{"model": "image classifier", "dataset": "Sentinel-2 satellite tiles (TerraMesh)", "train_examples": 72500, "image_size": 32, "crop_scale_min": 0.7, "horizontal_flip": true, "translate": 0.12, "targets": ["main land cover"], "num_classes": 9, "arch": "coatnet", "norm": "layernorm", "norm_position": "pre", "activation": "gelu", "mlp_ratio": 4, "head_dim": 48, "fused_qkv": true, "qk_norm": false, "parallel_block": false, "dropout": 0.1, "inner_norm": false, "moe": "top_k", "num_experts": 8, "moe_every": 2, "expert_mlp_ratio": 2, "experts_per_token": 2, "shared_expert": false, "patch_size": [2, 2], "depths": [3, 6, 3], "widths": [64, 128, 256], "mixing": "cutmix", "loss": "cross_entropy", "residual_init": "none", "optimizer": "soap", "beta2": 0.95, "lr": 0.0035, "beta1": 0.9, "shampoo_beta": 0.95, "eps": 1e-08, "precondition_frequency": 50, "max_precond_dim": 1024, "one_sided": true, "adamw_lr_other_params": 0.0026, "grad_clip": 3.0, "gradient_noise": 0.1, "steps": 9000, "batch_size": 128, "epochs": 15.9, "lr_schedule": "cosine", "final_lr_fraction": 0.01, "warmup_steps": 900, "weight_decay": 0.1, "adamw_weight_decay_other_params": 0}
Rows from block 9 of a small image classifier, named by matrix and row number. Rows with one number within an expert belong to one neuron, the router's apart. Each number is 500 + 40 x the weight over its row's rms, rounded and kept within 0 to 999. All counts start at 0. Numbers have three digits each.
Before each expert's rows are labels from the 100 images, of 14976, where the router gives the expert most weight on average: "top examples" is what is common among them. Only what is clearly more common there than usual is listed. The data: Sentinel-2 satellite tiles (TerraMesh). In brackets: how many of the 100.
# router: router (model.blocks.9.mlp.router.weight, 8x256, trained with AdamW), inputs 128-255
# up: expert up (model.blocks.9.mlp.up, 8x512x256), inputs 128-255
# down: expert down (model.blocks.9.mlp.down, 8x256x512, transposed), outputs 128-255

# expert 3
top examples: water (99); main land cover: water (99)
router.3:479497509501440447559418481529480463558525488597484407463533476531532467588457498438448518522512464580568479494483491484518485489553518485566496446499450526516437524462497499477519526443489480497471497558533552485549445466427504476533486497547500493532494523445505446500402447503493577512458496476507510506436537530454454479519533582433472490530437510510434575523468583502552435445509
up.7:409444499509535545490505470548490521538537436539506455481492459508514568484486535484513475529440483438555582458475465495504566527487456496551500518593506478425527486523473514521542550515611438531491537495575522460444513535563494548431471479542454395471445547456444539526463545503401444455492553482494496428528449539522475442461572514494527465439498493481549542529528488495504490520540
down.7:509509456461515505522483497602477508549545440486427533499476486495536512478587476453501437532500545550525534556524507470436572491502462584447473553505508425456548488486485497543521565476519529458547573444516548487510475509544468523549552564464548579508496448466518436453495472478434500482462486463450474538473519485425481503459545456507526503450534517543473438444532499506570490469588
up.8:478479450599512527533508459415472504524473480507446446445476500469495513475552475522496460483529481469523471515467440529549560482465496470472532513516552483507493545474449552459514558515473547461533432440549530489448523469449526499461436464490430514514523484526442432499488543545539507473478497483462437548553474433496562485535516457558576427484497484509537482531498480491420477464560
down.8:555572483460481480460491453512509513505503514432488585514485451514513498461529563496541459544491474516481517572474467526562535471480521573509483536515438567478518410485576451482509514488482457496521457536492567488530481528544485586432479547402503439576484487507480508453506470432485528520480456507508490459551534456504521469548493474504575457577477441517449495492576502541523561513529
up.9:516502510505445518472529464521494535512533496529419494479478430492614548531443506510495506519415562484513439485523534523525468524447425543428530417523556458567540496434510545458570458580514474542431500503462519497454489574394488490509510425563488490528553549452497459481509554522489487499491503508511459525493535521441511535462521533472528522488585501524459574523460571550539510422508
down.9:504541475530550492545527475501535545487448447498511536540491509410480486478483579556458472458455542486493502437476506531524558474514456435507421562430513520472565537545491537514536527470519458472476496457511556461553562518436477578514547537492573522499508499549510486477513549507472505453557483596563547480518470492515545454527486530492531452540482544435426446507483519482580518513471
up.10:501462513472431466504360497579467487510437491493463507481458502523450449497512556537537494549473435497479466527524493605501490544486463547552561533474533468494506508428533537479470427601426470526487512520519499534542493472522455491453516498449435502524462476523485513405471525521513552433546524502500453505536536497451482458508539533473485509554483549476528549494507503520489462493516
down.10:476496477511491580536546438499437474490477527538478479478507475533488431558540480440523520505500495548471527508460445514544480468456513487528424411493480577506507467521486476535473534486484550462604547477445457483544596446444469514530440525495493575564565528562466489472498482510512503541537488510480518496516467424604472518482484479538492519419535523473469494525598413571488474409483
up.11:499540533569499497588474481509481519459508531492442517470503480485539517520527509518515532518559511531503502529520472519543534416486500538447474482431472471539541557508523467489443533480494561488537535475563504451416492516571424499547560472502501586454419444559513450522515492484508603424502472518527531501501497462466509461463456473505525494504511476514602506549553485455577513430523
down.11:507468473449405496522496529489474561535526481504581518567511482556507419459491537455503480541459518481498479548511478511503592502473504552486522473429413535584527504484495520533500505505486526429538476530486480495563529450501530484586539532559552563543497596487517516519498461520471543471476540517446466484528497573556479527452496501546424496526511476529427486465482490556532497530425
up.12:467544513443460532547486499515533438463512482487493487510522484455509528435551531473459469520523480387524555507445512542480548491521440496483520484511510478628484506570538535513515523530486513550534516467470457472419473437494544484515499431486475515433481500507518516478546571491509516483492511517488503474418545517431529520540433491457481490462522459429509506552461555594502481483535
down.12:477472506538399564480502553504501528522442496481447501529466459498440431492495542549496514466478491403537535542507505448528501531452564529424500482514502468526505496510454495455554507582501504435513570537553550507410518464516493562520397467443509525481571550486443526486585437502505532496466535509480503459503577603528485549530460454488541544457499562504535584504513489482417557464461
up.13:511469445467501518510484480466475456475530481445508487575547609457476577555527491476461520464515487519480486574547477579457513479478515502504517587512536493458506555537536510439548542566619510459545544477532515539471571571520477513443478481471528507524402548442514508520514513518470495496503454459573401550480448523478495522498487499531454443630457425554492515499491475556463461515512
down.13:547556475466510460571495494493469488421574488554461547525428524496525415566524479439538497472502521494459489477530549480543489483524545485537445493488454527557504532479461530550461487450566465557556482505501485502486565507450410440500475463584585534465525530467469467460504520539506478476508430541577499345479497449482470519540472528478510482451457535466485501523487523475488519527461
up.14:524541471523576488529478479521437501520474400454496541581473522488492511483539441541544543527521487479520472446446531504580563508428484548491521530486490484525460479542550473469453492460512586407503559493529480574507464508437474544512485471448415487478481479595533477493500556522444537458525472445592463464571493472533573580514465486525396517476579499499527581471454489452529549501538
down.14:531531472486452452462459563456521528492566515507518487406496548479469491458499473423451533475512528519462493526441555556598469481471572474511474442524566516509553485478552511517478491505618533534456525516454550472505503458502466414468563526553546496536499441473574523449483446544467445473443480498499466448500507459563475490516493449529426437527455497533484440605519514564469509538441
up.15:547493456452483535465511452500576502455457436501382458475527519483488475524539519473463556529437502516573544483529404471476543570518508535562554517471570471490481497483430447514462488497420495469437486494501517519477521481439508517576517465405527507502538532600589517444534527530482501493540523492501542435514496511455506492500530556479474487488475557596449554469445497534562544466526
down.15:520555567515546463481598546521521548533476498438460533440435574435425476490454433487498561457531571465499516488506533515494515536491535465522519541424512464506426527494502501493516549536500550486480522500478501487549471488505491465500562473505538475466532462533432499496484415461465471471521562489491519529565512571525485438525534502538519494442482526479506476460493560461464555508591
up.16:510574516483479493560491442425434443461519493495511461521449528492478549502454478491535488553552483489521535511476434460600491481512491521555524448614548519466502503469451546530495526535461533528467457399458541458520496449476544502603558466428535422495510489500548525510454516559488532502477400501407470492504556529558515464517492454457521471549443453500483485449425553540514492475471
down.16:490565483466546463465504530428461565444545467423515447466591510511552461537437468503401585472531556490461548546458520517574457494521455504432512508520490454495547464475438515473495564462484466556509515473464546522554525537489473496457473565490516484420503517534485518481511465505485483469469488515444501521507476442424491499461409467454546445529552452515487499496456586471485504459515
up.17:432481528500483520598414509504480523489570461475468538482571560516508479470456517500482509443481547493573467605525511496500576554504520466531470490503546472550459529520486461526504446507552454435503532453492488476479484522534432549455495523391504558481572502408471496474502461445504512508496526512494555452472497554490502542548570466523553552454560516516510496533551485496479520513485
down.17:526505506541497539434502514472446489414489472514509474482449520518524474460469553555469456488459538612491536463537510516454547508571524539530498527480579535451512486430507469480528455525413546437529480485528499455474489525486560519503550541503547523486568487497579555486565470461557473482479475461558490478486470473434554472484573507465521562507467510498485501546495499444495489536446
up.18:508551555460529443473463467540424520508479487549462573626460512436526532455528468475504444543510512572541494524440501554476488529551488538441527551498606478554467490563475534464431520402540481539520568471530508476475545457488523474514442460536543495503535507501509509510464458504477528459509430513517430494522521452510428463480536420503501524496490491493493434521560494550469447469473
down.18:533530448539530432562503474504492468477474471408462508497486504503540542492510464450515477491522524518508509480528519505538512512564520587448522484512466486504548523482597559438511518458507530469610466408498483482578492470438519567401530525535390538517467482546566507491514459481486510566558448527435508520484564485464498508571471458475540512523477451509521550488566489514458447502503

# expert 0
top examples: trees (98); main land cover: trees (95)
router.0:453569490589495452537395517478492504473454410517488494437539513503486489545509502420430537551461493489503507502468550444513507451577494517512500498548439502499511501469535475542518547618504455489580462544485482502542525522462466487588498506543503520481535492499485468555543474518464462539469455483482442476505535420450486500528520572512521501488500506509450567509495480495506515453535
up.7:548515480542510542517487492516512532448530516505539501439457530473465458631526536546560500443485492496513492545473421515488476542439541497463456536571472488514512506502495432473515553532522544433480469508545488549490487520473526504516580547493516556465435559462510463511505433545513495518475467470423473446498514483526548509531541496513436504552502468527460466510522522484560425560484
down.7:495585464516583467481528530500435553543533558542505535479485499527482535469499552501486488532501506538507480457488492503562544455593446549487459508396494475425433480538523462466559484430566489551517565499492514511495487457465493546476544515509542513440515550420503458561517505450551441525436441569549476496483530469548514484625537507435482464485506517473515486467554539432490537550509
up.8:518546519500474495445501458561539448416437480468520481469497509555433554523516559538525533556533523471530462471537550483534428478486536484541487516445455453434498522541504458550499489451500526498514434509557510460500489557584568468445488515555548445498539494543587484459547514488475489474541492517410488519565515408493513545451509530525476501504458553487533544477483489612632518528474
down.8:471473545530491525508444520530553461469556463524553518455479448513468490477545523550595573539554541529504504484436464423495491524493483541529516524447522491364502453504520472474548555460446510491448591499511530503576539483462504521458479504475391478487558480455482428493510489450482506493482480475536512546535463538476477504514464465491541520506489484488529488537449501466526546508451
up.9:471523584566525468488556535539495515502564547498564561550475498479459441516540471481472492537484529503496437601472535417502471474510521516443526539488475496474495537407429514506502480458418410452548569529486571508503469459468494533541463533584530453527455522382444518574488531547517498462583493432474497520470558464484540496492547534490480517494466581552470463545512544426430505573491
down.9:467509474454512384489501490516526432477525486428474533541560528540487553472570475487470551428503474461510520504498504484562444522571490541519523457530496456534499530476449546470565449466544519517471482468506487508585509473463526529588518539474506497376497538517578525535557445495533510506479528506548544538519518495526423436460471500525471531433478465519491462481491495493479504474522
up.10:498526534474514514504577459494528521498496535534587438538566508463511516439467508519592448507575474495507455504493496549470476497539506506461502503529508515537438533546525483452448449462532490517437485586504498534497527527556476510500549493497518414450515500540440490465453508532472510450561487522517533478514475523489538572550486498494466494512536447530484487483436505508435545458472
down.10:559473483529553536496488436540491497478560451526408473465529519501496433533569482368458494452530513521566454536580529483482459478464569487529486531522569545475498445518508480563537497479555470502511519583486547489467505454436466555489533445522489514490544483437513519534497500453517486554545470494563558498491491546504468494498625534460573509499445524508461435451566537495550523473494
up.11:588459521552437509415547457566453504452437507523542486515518482519450487476455501430470489386531500580514502417466492502539463475539466538475417558569529524552552502489457499443524482400551583488551492530476453553500483472449541534485499463485411453483450579508512507476481414472451505567503425435450480482532481440445473478488508509440387476474504463510477540500482417528489545458570
down.11:511525541531499472504491449552502551514547546473459502526485503482454473524535533526441473478532549481431434434594483449406422494528542566535530488507576542496415538546460534499482487518461461544485604553462488488500519543563524493533492540540478542503534498418474483484481470510508491498544523521454491511565443488463562434467452456531472454477469491512448502556439493536560507449508
up.12:500497456498479480510504519527558479509510538536507475503528475574461553513589473527501458548504508570497480458470427482520484400555466492568473506468596523524461520546451532484522505493514479593539463449605459460565460532510505484537494529466552477471522451494455532554465518480463513499469474508550494488506541525527512515505543505476520504514443481485559512517445503487506465515534
down.12:560435491584549517505493524535575470473480489504452501464453492492519469465452491457458474389433542507441497576526520487503499534450488510459478472460495422471514516488491495505428511558462442492505466526456489543423535493562446495531609508444513459525561426529448450543507492526508446521571488504485514450457522500516439545519439471546454545516526517510420475398566508520523475486566
up.13:470560468510553532494553532516480500412485489498446456598472522458613506413567443493550531427524419513550408499537521510528535501540516431491483593516511431449517531492458539454546496455488490415518524531497466488417485460525525438471508500473511527541507536485488479527509575473538531537545416538479541512547485469511546548569542485465484566516514424501494479444502553558493481543509
down.13:573494512525443555499533546539537526471533480451530449382591572487462490487535520506499465576527553564485513566515546535507455452536491482515512473529513580551504494488529560510450488569482487483511456449457415467480436495489454453476480551480416487491445528485481485560559488462533548432491527476513436533530554485517532567568488483500485500531493499442440542460513452476518500486450
up.14:500507466510523537382469525462476498428528507457458508550460493444492515517467499487514496555539503519491511495510588479481427513546535497490561574441585518491479486494480526484478465587543466442545476468513465483469504495503556462548440461454524479447507592585508456503578553509574497462502550536458598500502511554557464490466476449541467466541571482497492488447498458505470497480414
down.14:505445547371507466510605529479481520533479567497540517512531519505494498491478513470475586418462513488475470452487559482466520534498502514406518495499538561536503500434385488489571409539541519452545524456486545555484560524539533501529504520530513459512482525511496488566513482585439515514471517505502481477480533458437479512492470507529522585465466434461437503517520507513518578454473
up.15:503525564563514533554450580511506550454523487508423468464535523516517469528473508535443468516492536446545493477502424470543553543492496482491469554508567512514454490461534501453480463442583566491499483473553529507510514522488444418483435528513471509518495477492507543519482458475403616477504566523436475520500502534378525489484581533497528488530497503465561569495448505567534507487443
down.15:541430491440514561485509479498520533454475508470555446456505572556534496488487470533419584495511436526512496512465481493577535481492506456520587429452523503536488480538565499495439513521490556447441487514548498484482528547515477561477554563490464473508466498508477511477445488457527403501493476473461473518409441585482514431509487473530527601488548562531457505480494504542495489450427
up.16:528501500416492473471574469445456586475544489439496545532478459471473476568450483502503471456458448477526520488551532537480461501478557542440429501497533589624518467542523516506496527506447454481547456494485465473520516501477471511530488548586565476534534546473496517446456440485493544548546485528458556511521527546517497574501492510510501524535461480479516462479504475555496465449471
down.16:449530465455522532529562512436524483478520477478479505500464528458476531513582482479371480519473473523475496548471452544467465520504527500535568519495524485473529492531494576488516549498520518548483528484591546521533484524541599535525469530396498516515494564464531470536490523522541530551569528523523499534516489460610496441546542563442555576495457520570447500497510536540402479474523
up.17:383528493538510435458531540517485465548510469507432444483510540516617522510464470437534470569473579418540476484544514487473485562469463537481445508462510446490486493502514544519506510518472450486483490493494521457426549507483491522589494498431577571507477545498399460467511533490409547552416457443557460522522471511473489564440532495458525508538470492482516600456485511550475488465481
down.17:536508512479491466448542513540552437527517452567532525453456553493430492418533509534481481503483525496498466520542489497454571497517488557563490494510489439585441558535500478514476444525484568529443489552506471431526482547480543486472536544491552485462501471489460516577507448442484521466478479501477559534498478540500484536509453497511516497458521468493539502578498517505458489563555
up.18:486551548511423518518539445538550452492553512507494587552555501536495557551493515576488480452508488485508562420502529527482486597504522443494496462480503530527497481484543540532492523529521577483541513483547504514519509511512488459490457472577433491525506535532560537510430489517528500497413514572530546436536530575519474553489427440445500570473536525480471490507547541494564563571479
down.18:482515421525495488488508503548490488458424481491498518484528499518510548486483531535533505534536489497471505497440475473476511497502539512428453502490450516528419447456513487489504478555471491553497568530426500519529511508503482491519482514470469484424503505453538582544480497485508581517492470403560493546461497529465456417448563498522468536432533417502503426548542499472513543541579

# expert 6
top examples: crops (79); built area (67); main land cover: crops (57); flooded vegetation (27)
router.6:555491502453559549499470475558465481575523493530490446499520549488457414560482469478531510509446501506487524527508478510480525530509467484556490558468483495618560541436564550445529574547465491422554488496552528424501452536410507447505477473468450422455473530487568385492482441513473506447498495465551543460477517569543510423523528434470540545531526525495501446500532547539478489481504
up.7:511518477507460461428475539509587484471526485534525556539491586483457538431522510436521529478476466472504474526509529455545507487434530474533490529415462511517523508442516526517537472564484522503507509553630500484561552577493435429523492525477444572547534504455464511468505496571516533505589518534500553453477480442417506473463421493517499517528442481481472472546558459533510460450497
down.7:478519511521552486448525516485463508477502497499471551467454452518555522601450512469501513482518474478491525522530511506453507567476503497524566533491530490464549569485531566613507530488498424494486567544503558426414515570532489566535412480530496500476453564571496573471525578478491499539507522508549485515540462478503519411554541487400471523551524493470520528506499520477522511522526
up.8:588556474431569547564509503514565523494521464510422548556468492521431489520478529517511586555472510515515489527552402488542478437568530514511451477503456580489475443546444494527512434435531574527538441438504478464476487524532489489455504563497552502481475565484503468445423525460483504502535531521538550512547497526568557485580467543565481494493500555530544555486459503477466521500517
down.8:437505410563440423484536519602545491455491527488504497555488508476510453478599517505475513536479527571460530453548490498460502543477449523554510506449431483601525529557520521529527519477471487504485483480449426475495507486502426469553485474462490415505460501486513505496480538498499439521484534483428489495531493512521512509553514571454493475450462509527547505516498559525417481524564
up.9:475402524502524439489504501478513505463548496462542551479559514487441468494443543557537501585436483471492512521404484467459520544468517476505505533585551549540469460483505499485567473481448536451497489556551525538496413484475494473558504476464431539432489513521553496582511564519436493514553460470529492576536525451483479523454481491498482476492532501495517546432475481553541470466552
down.9:557494564615544483458533488459455527488504524510526473519509414523471451522469491437561541503401498445487570530527492526489536530493441477509465478497506476516467547518502411563550505431568510519506536475473463492498526511460475516511490494461484501534525544562459562430511524410518525534513486530510483545464536525556438447479523537508481612507545496524523484574473513470601504458516
up.10:514529450489504448571541491459492509557586413496543512487490433563484465513537493546496497530563488491488427504446464503491472437491513502503448420501563570511499471510442509454573488476451458478527483544444534471510479475495499484497436491447421484471538485482496441545512498555513474589551476516490523512545474462531510478528509557502520443502544549435464511513464552504543537428460
down.10:506458489544519468512528515502492505507601444489609460508519467492481549487470484454464528508541460511514541481479421476501496537464585519484543542504510516511489491475481464512478416496480480516571458490476540477465460543514569507518455475539503574470495498535492535539482446472450507483529475411521541621566451457466429514507447521503562465437465517550545501473452535513480480465523
up.11:510418537524519485498462530526480429717501499497436540549540508527550632474477490545486497497519518508524554577548519480516477470558513489466496506528522507438456505551501571497449519527470529567485542514499559498472504489468513509490565427511489541486527535482508518531496494530541440474518490467537458574465561555528483528479453543549466544469480482532477457483484565483431505515525
down.11:511543542483499506539503500545488518471545511546521580477511453479539446492460503534494452493559468507522493517428510464451513517494434606463445458497468473491535501468515555484490472452512422540491516526495492480421484524455525498521537528441562575453461504511519533494564515483425437543543578544500454475459562456515558498585488517412524515512571526507525489512386532540495529470536
up.12:496490542456462556529538475498542480512468505516596540578521497536596522509452466437492469544512496476489469537515526514501583506612498427490500459466488434492474567446485457464495546508462499566500430485470479535428455471392518496533457501524487501499471510540546554478506440497463523472483566515432533552489537444475471445502510436577473513559405469522540478547529501453531510453523
down.12:511535467484444517571499472613488478505490475510501521381522552460539517476496582513470494505528545452495497516533531442462498452551466550540567547505525469490445529439499464474554506574447517508495475542523454487420510466481483550559491456446577505455447562553464508489585430552453512500513447500588558524497504451480495441509562512525557471521525538537532478495471484509396553442536
up.13:465475466524453439518486504466533495492395454461591540493505482469463448478562523442521523449534471466506474522512488442488507521444529505501514580504521530413515529476482557480540516526522556489495539383508486521537539479456506552534464457524483464482450467515456523584526516520514527493555566501477517546544481518490541536540494450495478523545489464505439426535456549433526486497482
down.13:506474499581427496496482509471477490471512441449491495462479537469500477456502451511545527523550463549392505444496495556479524496460524534502493456483538488476495523531514570574517516422394428548483534564527557425531457500517448514515502475518510447487530562497477480414525407458522510491480444475544532490455505503558499483567608491458490459533521418423531576541535561472574545461584
up.14:538553490517521473533577537556562494491506525530500483463504419493442431427510574492521517501403528502467449466499451447524476550499526470445516488597558478519580457505465533498566566517468545520459497455508487502433564472555571517570578532482508440537493477491408516532492551478539476550554537485537488534521514566536404520442476540485518503512451481469475536520526443501533499520474
down.14:589543540502511489525457389503460587543433552513556476538507454435475477546483499482449494518482485533551384499442562399514499500515474529458458533531519432485560496531534437512546448473470548490437434487519505494468458505501573512515499531449542504537486511539551529497481474452498460490512576505522546447493460516445478532508553443516469473490521518491514500538477474503446484483507
up.15:425529416479513536575499570460487534471522479488476584514479577527568490507557473488509453526540523500477508448440495512513506481474497586506524400494546492445534511524507443497527531578527475483473461560470519497442519515492504536495466480558448510487477439456573508548481463474514495487473546504542498443538481483492504601474537506595492563473547477504504517473493509528476497537516
down.15:515548564549471557543449526456486534536437563434533503476519482496463534534573490410542456474471462496495557524483577507489521454547577551511447535490555459458480458482402528463489487466523508536597524467535509481503494549482445484483517545516564416480523534464462545487516511505461520534489516555533575509524507555500456469531506547527499528525490509531530618491555477513518505511496
up.16:500494422512557496443494562504444433493557481552521495450456519540552531518446487500482533525559532480527492532563517547492506520454555485548509491519556513452458499510598494455475514436529465465436526537534544481587607467555492484509461483518522492455466462436458523460512536562497541543455510470568509498535521501542462525506526451542432509466551505539587484576486475508487463560430
down.16:536429463476520542550427485428561534477523549526480524522443491472515453567533447552415525471523425489477573543498460548430581543474560536527565445548492483546436512535527481547519538513523535492467535466486491466550505513518523587553528484478478515500474492453481506494501466486490492430522529563515545433578551515506468451513565464562497482570507589519422529486494432447500526518467
up.17:476483505541506552489494553490535598509478487506553527406454476566456580531407476512536520463426563510495505531550556556496528504544450481532506469445501418528478526516490543519469520544423508492508517561512482503490481491523511476534488540411586595467478486505496474482497459503508545522474544471530583528490494519535440618489496463476496504465441537446432447477484485467498516528519
down.17:536534519467519486490505485543521475504533514457474408527492512475566462486443434428462506485457458518544511510510570497534500499528485494492446471498507493463479522447489489496434541460466421420495505598461495510497530499455516482477451492534521521537518548478469535540489461495488522429523482562506538498516509572505501458591611499528538461529528447488511441539567510509477528451480
up.18:466522497467510494454487525495555523425563457460490537507533467565458500565500520480542510547488422515515503510494475548481462495517478479506532486556460499428621443452505512560503461537499598592473442497529480503517501523549485522493472424447563532512521491483462579426456542456538510510533492532583471486496502528473457513558476507475467464529444489410533435562522512444575508509535
down.18:529562538497488477442492422447567558457515508510489459476529490538472481541437583476531517472499421430525547506476474516491568544470589480517535512508523417500517479472467475527488517456417537463549491520476483526480498521506490451556519593469562537503518504485592482569494472511486520469487530472520494492538438447494443546503423518473420480570595447455456492451470527523578490550609

# expert 2
top examples: crops (97); main land cover: crops (91); built area (81)
router.2:490536447489498514449535542582523497517512494522548498547549578486431494452526531541536578522481487445541497501539473391519539495575504496486515509436483476551425502533497487500472614564545520490427498482479508451531489550497537461504535485510452504505504525546439509528457532501533524497503500490496519486487577449510525492535481519496492474568462508493468478490543487482571443511504
up.7:496426513537422501614587485449552498457501478551491525481478543588522534520508503542447542522503467546547522510459511478480403468468536502515537488492476372520503498490414528504503472572459474492482509465537437557541538421508539526520548530515523445498501505456467517547477541531514533518507486571417437466427427516553513569529528550461524501432503502511417527488521519594450458492509
down.7:551435533548542538483489492526518567515504477534531540451531519511507486447469433558498464460477494534461569551457597520531536517454496466599485479445507469433532484537496498508537438601524531518517479487470590515486515494495543477489527498458488479422531563511555530522552464414482495513508519453562487513499461475494467497529447540511467517545524568577539509547471550407484497452562
up.8:495502453524583513492504509543414485466492523488473469581503511468464458375513530489521535477484469379501504486519481531503485512385542470485551501542555522420463486584560569537512459522511405468496569483538489530471538475515496515464444460551542492498490476472491534433449502482520481549499548468495532570526477466513472423507493515516508533483516464469405513445517501537514486480475
down.8:482515517476490524517451463537514490415515528570475462497467482495500454519502505465509554495466489571538438520457425592455525497531506474486532476507455529520501492427429552453538386447443480535480469508554513491475465557471471520507483550556495520471471478469543457531419509494475418481489480496508583514496539476501492513579479559528528512530571547526461527450409560481436506484438
up.9:508447530549512481478424461520497502575484532511481578512467553488464497475443417541488552432508517461455494546501475517491552475517441425465501620493463545567484457571532486578486482518439524558606511488479512548524510485449442493557504460461505535569546453486521480524483508519512480487520522532510465466593519522504487469510541467455527542528512483451468532508570477522516444436467
down.9:523544519441576507505507531453510497487492432459470508585471537499509531449543477500455609545572514536464516514516554460519427465494510533542570508515419515504536449472553488569492456577552499474522479414536490493495501473564512552468522540480522544468440534478532535484518494515549486437464514498438494490517475514524481544414555513528489506541508521466451533574479524544461445524431
up.10:564492528461540490498434514515503511435475509481498483519511496519547519440557441572578573516460512481465504422486546552523515459481505512587404519480432524518517468512525444512531467548418538531459435487388433485499553500481490500471437502442445508557461556426555478508491506540453540545500492426475588481426381462570521487475535482412472465514528484533512524498538511451505491501481
down.10:515500440408504536542556438589483501441528510564473504525523506514542460491511471494452569501622513471513497545534489468503543479475445468499486492470521516529587437396495544585527529474559496509485440557508470537463465427490514533495525604460519444513546505411605461453453503510515576592534498592500573522519495564479459536464471505476457529441514457515461495529538566505512449501464
up.11:545531495532481483517529524544504464473459500492519516538460465500502548478508569506529473537493488464446412460522516499504531474572515543508486515456416444547493441478519494461521472488498535474532505529471585507503478416579520501508504587478469481506481510412553458523509544456541515450534494483535526431509448577493517540534514520566485465490512394521452529511539446479491556463439
down.11:488496512475476500576448542529526480513517505442520589454486534565526513502482544500460388467429470533541447483459491475518476512486474390491475460437475537453452537525498437470541497530447480377505491513539459539486483511529501456546515433488451456454529429585570472540558483487415526468439488561442479571474548462519500541504519512446466460464553505585557515615499545528505546489538
up.12:484524466480520487475479487502512492532597484490547428512496496465476536569472536472487524451464445480460539504534456471483601485530467536540434512527450523501529479516438551471523491475495506444443545468522507464492506448513546491419507503543515471581507472461455522427497466477534460465510532502456487477455528508522526521557497475497454517549460462497545502455469496552457557508512
down.12:459512485547528546470461453537549487479575492541505506529552510511511436444418580454488462522600526472526497529499431523510480440466524543538407503513559571482522456489469537574529543534507444570486492532524508497478500467539511552455494478518496540466502579518480471479532420443429513548480553460497495512515566563560443550562523506484473476417508515456527587562527531448492469470464
up.13:402456568588488430547467457464502601470499542555453447516557484398501456474530467502472480528467497522509519479453456527477481448510500450514536473499480496521548536506483510481508462477494558471526549498504471458544447488424457522508467483540527509502515474558594549568501489523549510432536462497559468533505472477506490567477495484494467503475524462568493490505495541448574441483474
down.13:534549415579506461514541441473517442481507511449484407530570477516589447546530543602497479530594522497513488459463485492508529564522494517464486493488501433489468544581428591473483502517516498509530519557497428462525511430472515515511457500431485463535507469455482440527476510466531526473497523530456515542489589486533482454518458484470505500511460503479496527576535574487474456543458
up.14:465479495560527511496555601551498540478555502498494565504499524540540562572432567463538519523501501479518526456503515496472471512504578475497536477474476447450511462512485478407489471528587555496523531424501499532526503488573484480421488515495514464515447425492568572449416556471464582528546528512402542484508498554549468465512431476574503506481488553541541572510566507526528482580501
down.14:557527457454534479561555567467472482475531539457482397492540479493466532572497477478600543535515530506496482499444514444529478474483514515489491601514545508531441517486525451419502477461482544475490537466499563492527555491479524428555484465475466604574503515484448545437471504552490495464503490522467457488521536508524507492488506535510494506459488466490513465530477512505502503495574
up.15:445512484453493450523519449501485478462518560526472530468478453470505514518500473540495421517494506512446491560491547466580432422494494508490505531484573563527479370520492492544533554489529470481492518493469503475578474471564540534521472475534459485489608435472545472485537478535526522488551459535494421511457531507525553482530392515514504492522502541443463457576526494507512525495537
down.15:493470481493526470438503588503579456543491522500461466453516502466539488460459511510493562561523471520450562493513495510485546584488523546537472528500591467472527501521513608552500494475506486439481427462476434461572489496467540462481466470467473466471475543500528489457531559488424492498525446444447466503482474493486445535445575471466604466454499584514493466458543464541499518482510
up.16:526470532483415532533474510511539486510489470607421482475448505529511516531451488539637499509499521542547536430476512512483557485541505522473498454480540560520440543473499491464432435564509464507490500495518448527490444490551508519491487463511405496465466478479477457477467430525498486577482565495480494510494508501471502476474439489428488467512552502523484543522463488539507486576459
down.16:512485445495531507517492550532518495485526511456495451508507473503406526505427577502504553441547515493482551606515600503517360442449537530526471560509497474478571475444480500482473475479475454526466418431519467493501524474466515509487473490515547495448531522487489553524515470470448499588556526502544515549552563510501550480516465523480500475496502524507501586507519537444586536508546
up.17:521418549426489483501531480546539551497562526490513510604569469447513459493541546508503489495535522524459550466574523454497473448540443441533483480488531545522448485493505542467539488525516532568526433485468553479500480508454490464516497459463599441573497507522450511499510532504527542448462500540469543497553491494524489546450473500461472505546456568466514603444481470514462527426508
down.17:439532509485498573500525456451518489504494467516469509538571470531520587524543541525505490465512500479548577546479580493494461431495504510493485537492538520448482481509507388517461518534517432477488518521478526419544568475510448478554470509537519496527576495499523523513582454501511483606487470503448496533524477423615494477517458547500495526458499528435498485563444505507545522443455
up.18:453489476514488481547565468577522536542498466511500535477550558473491505545505399434482513544475391536478497416560446490463479521600530519502539491546481512485461428542454558579483517464538531540500481525414458556438450507480519507536447575500502470459489551497567536485482471500510460587478491538522475482570537563493602564474500529495509493428476520500455551460508523555509473506511
down.18:522549545533462572421541508513473573457504498459497461458529547463515471465555515584501555487479426506506464562504472477570441476470475464504358474462515537450497516491533512456488456461438435489483544513508534552518518543521450497471493504473499475475516450475546539464536492550493452485512402480477465474508545452521530436500389443481476507517486509537503512489527485505472489436574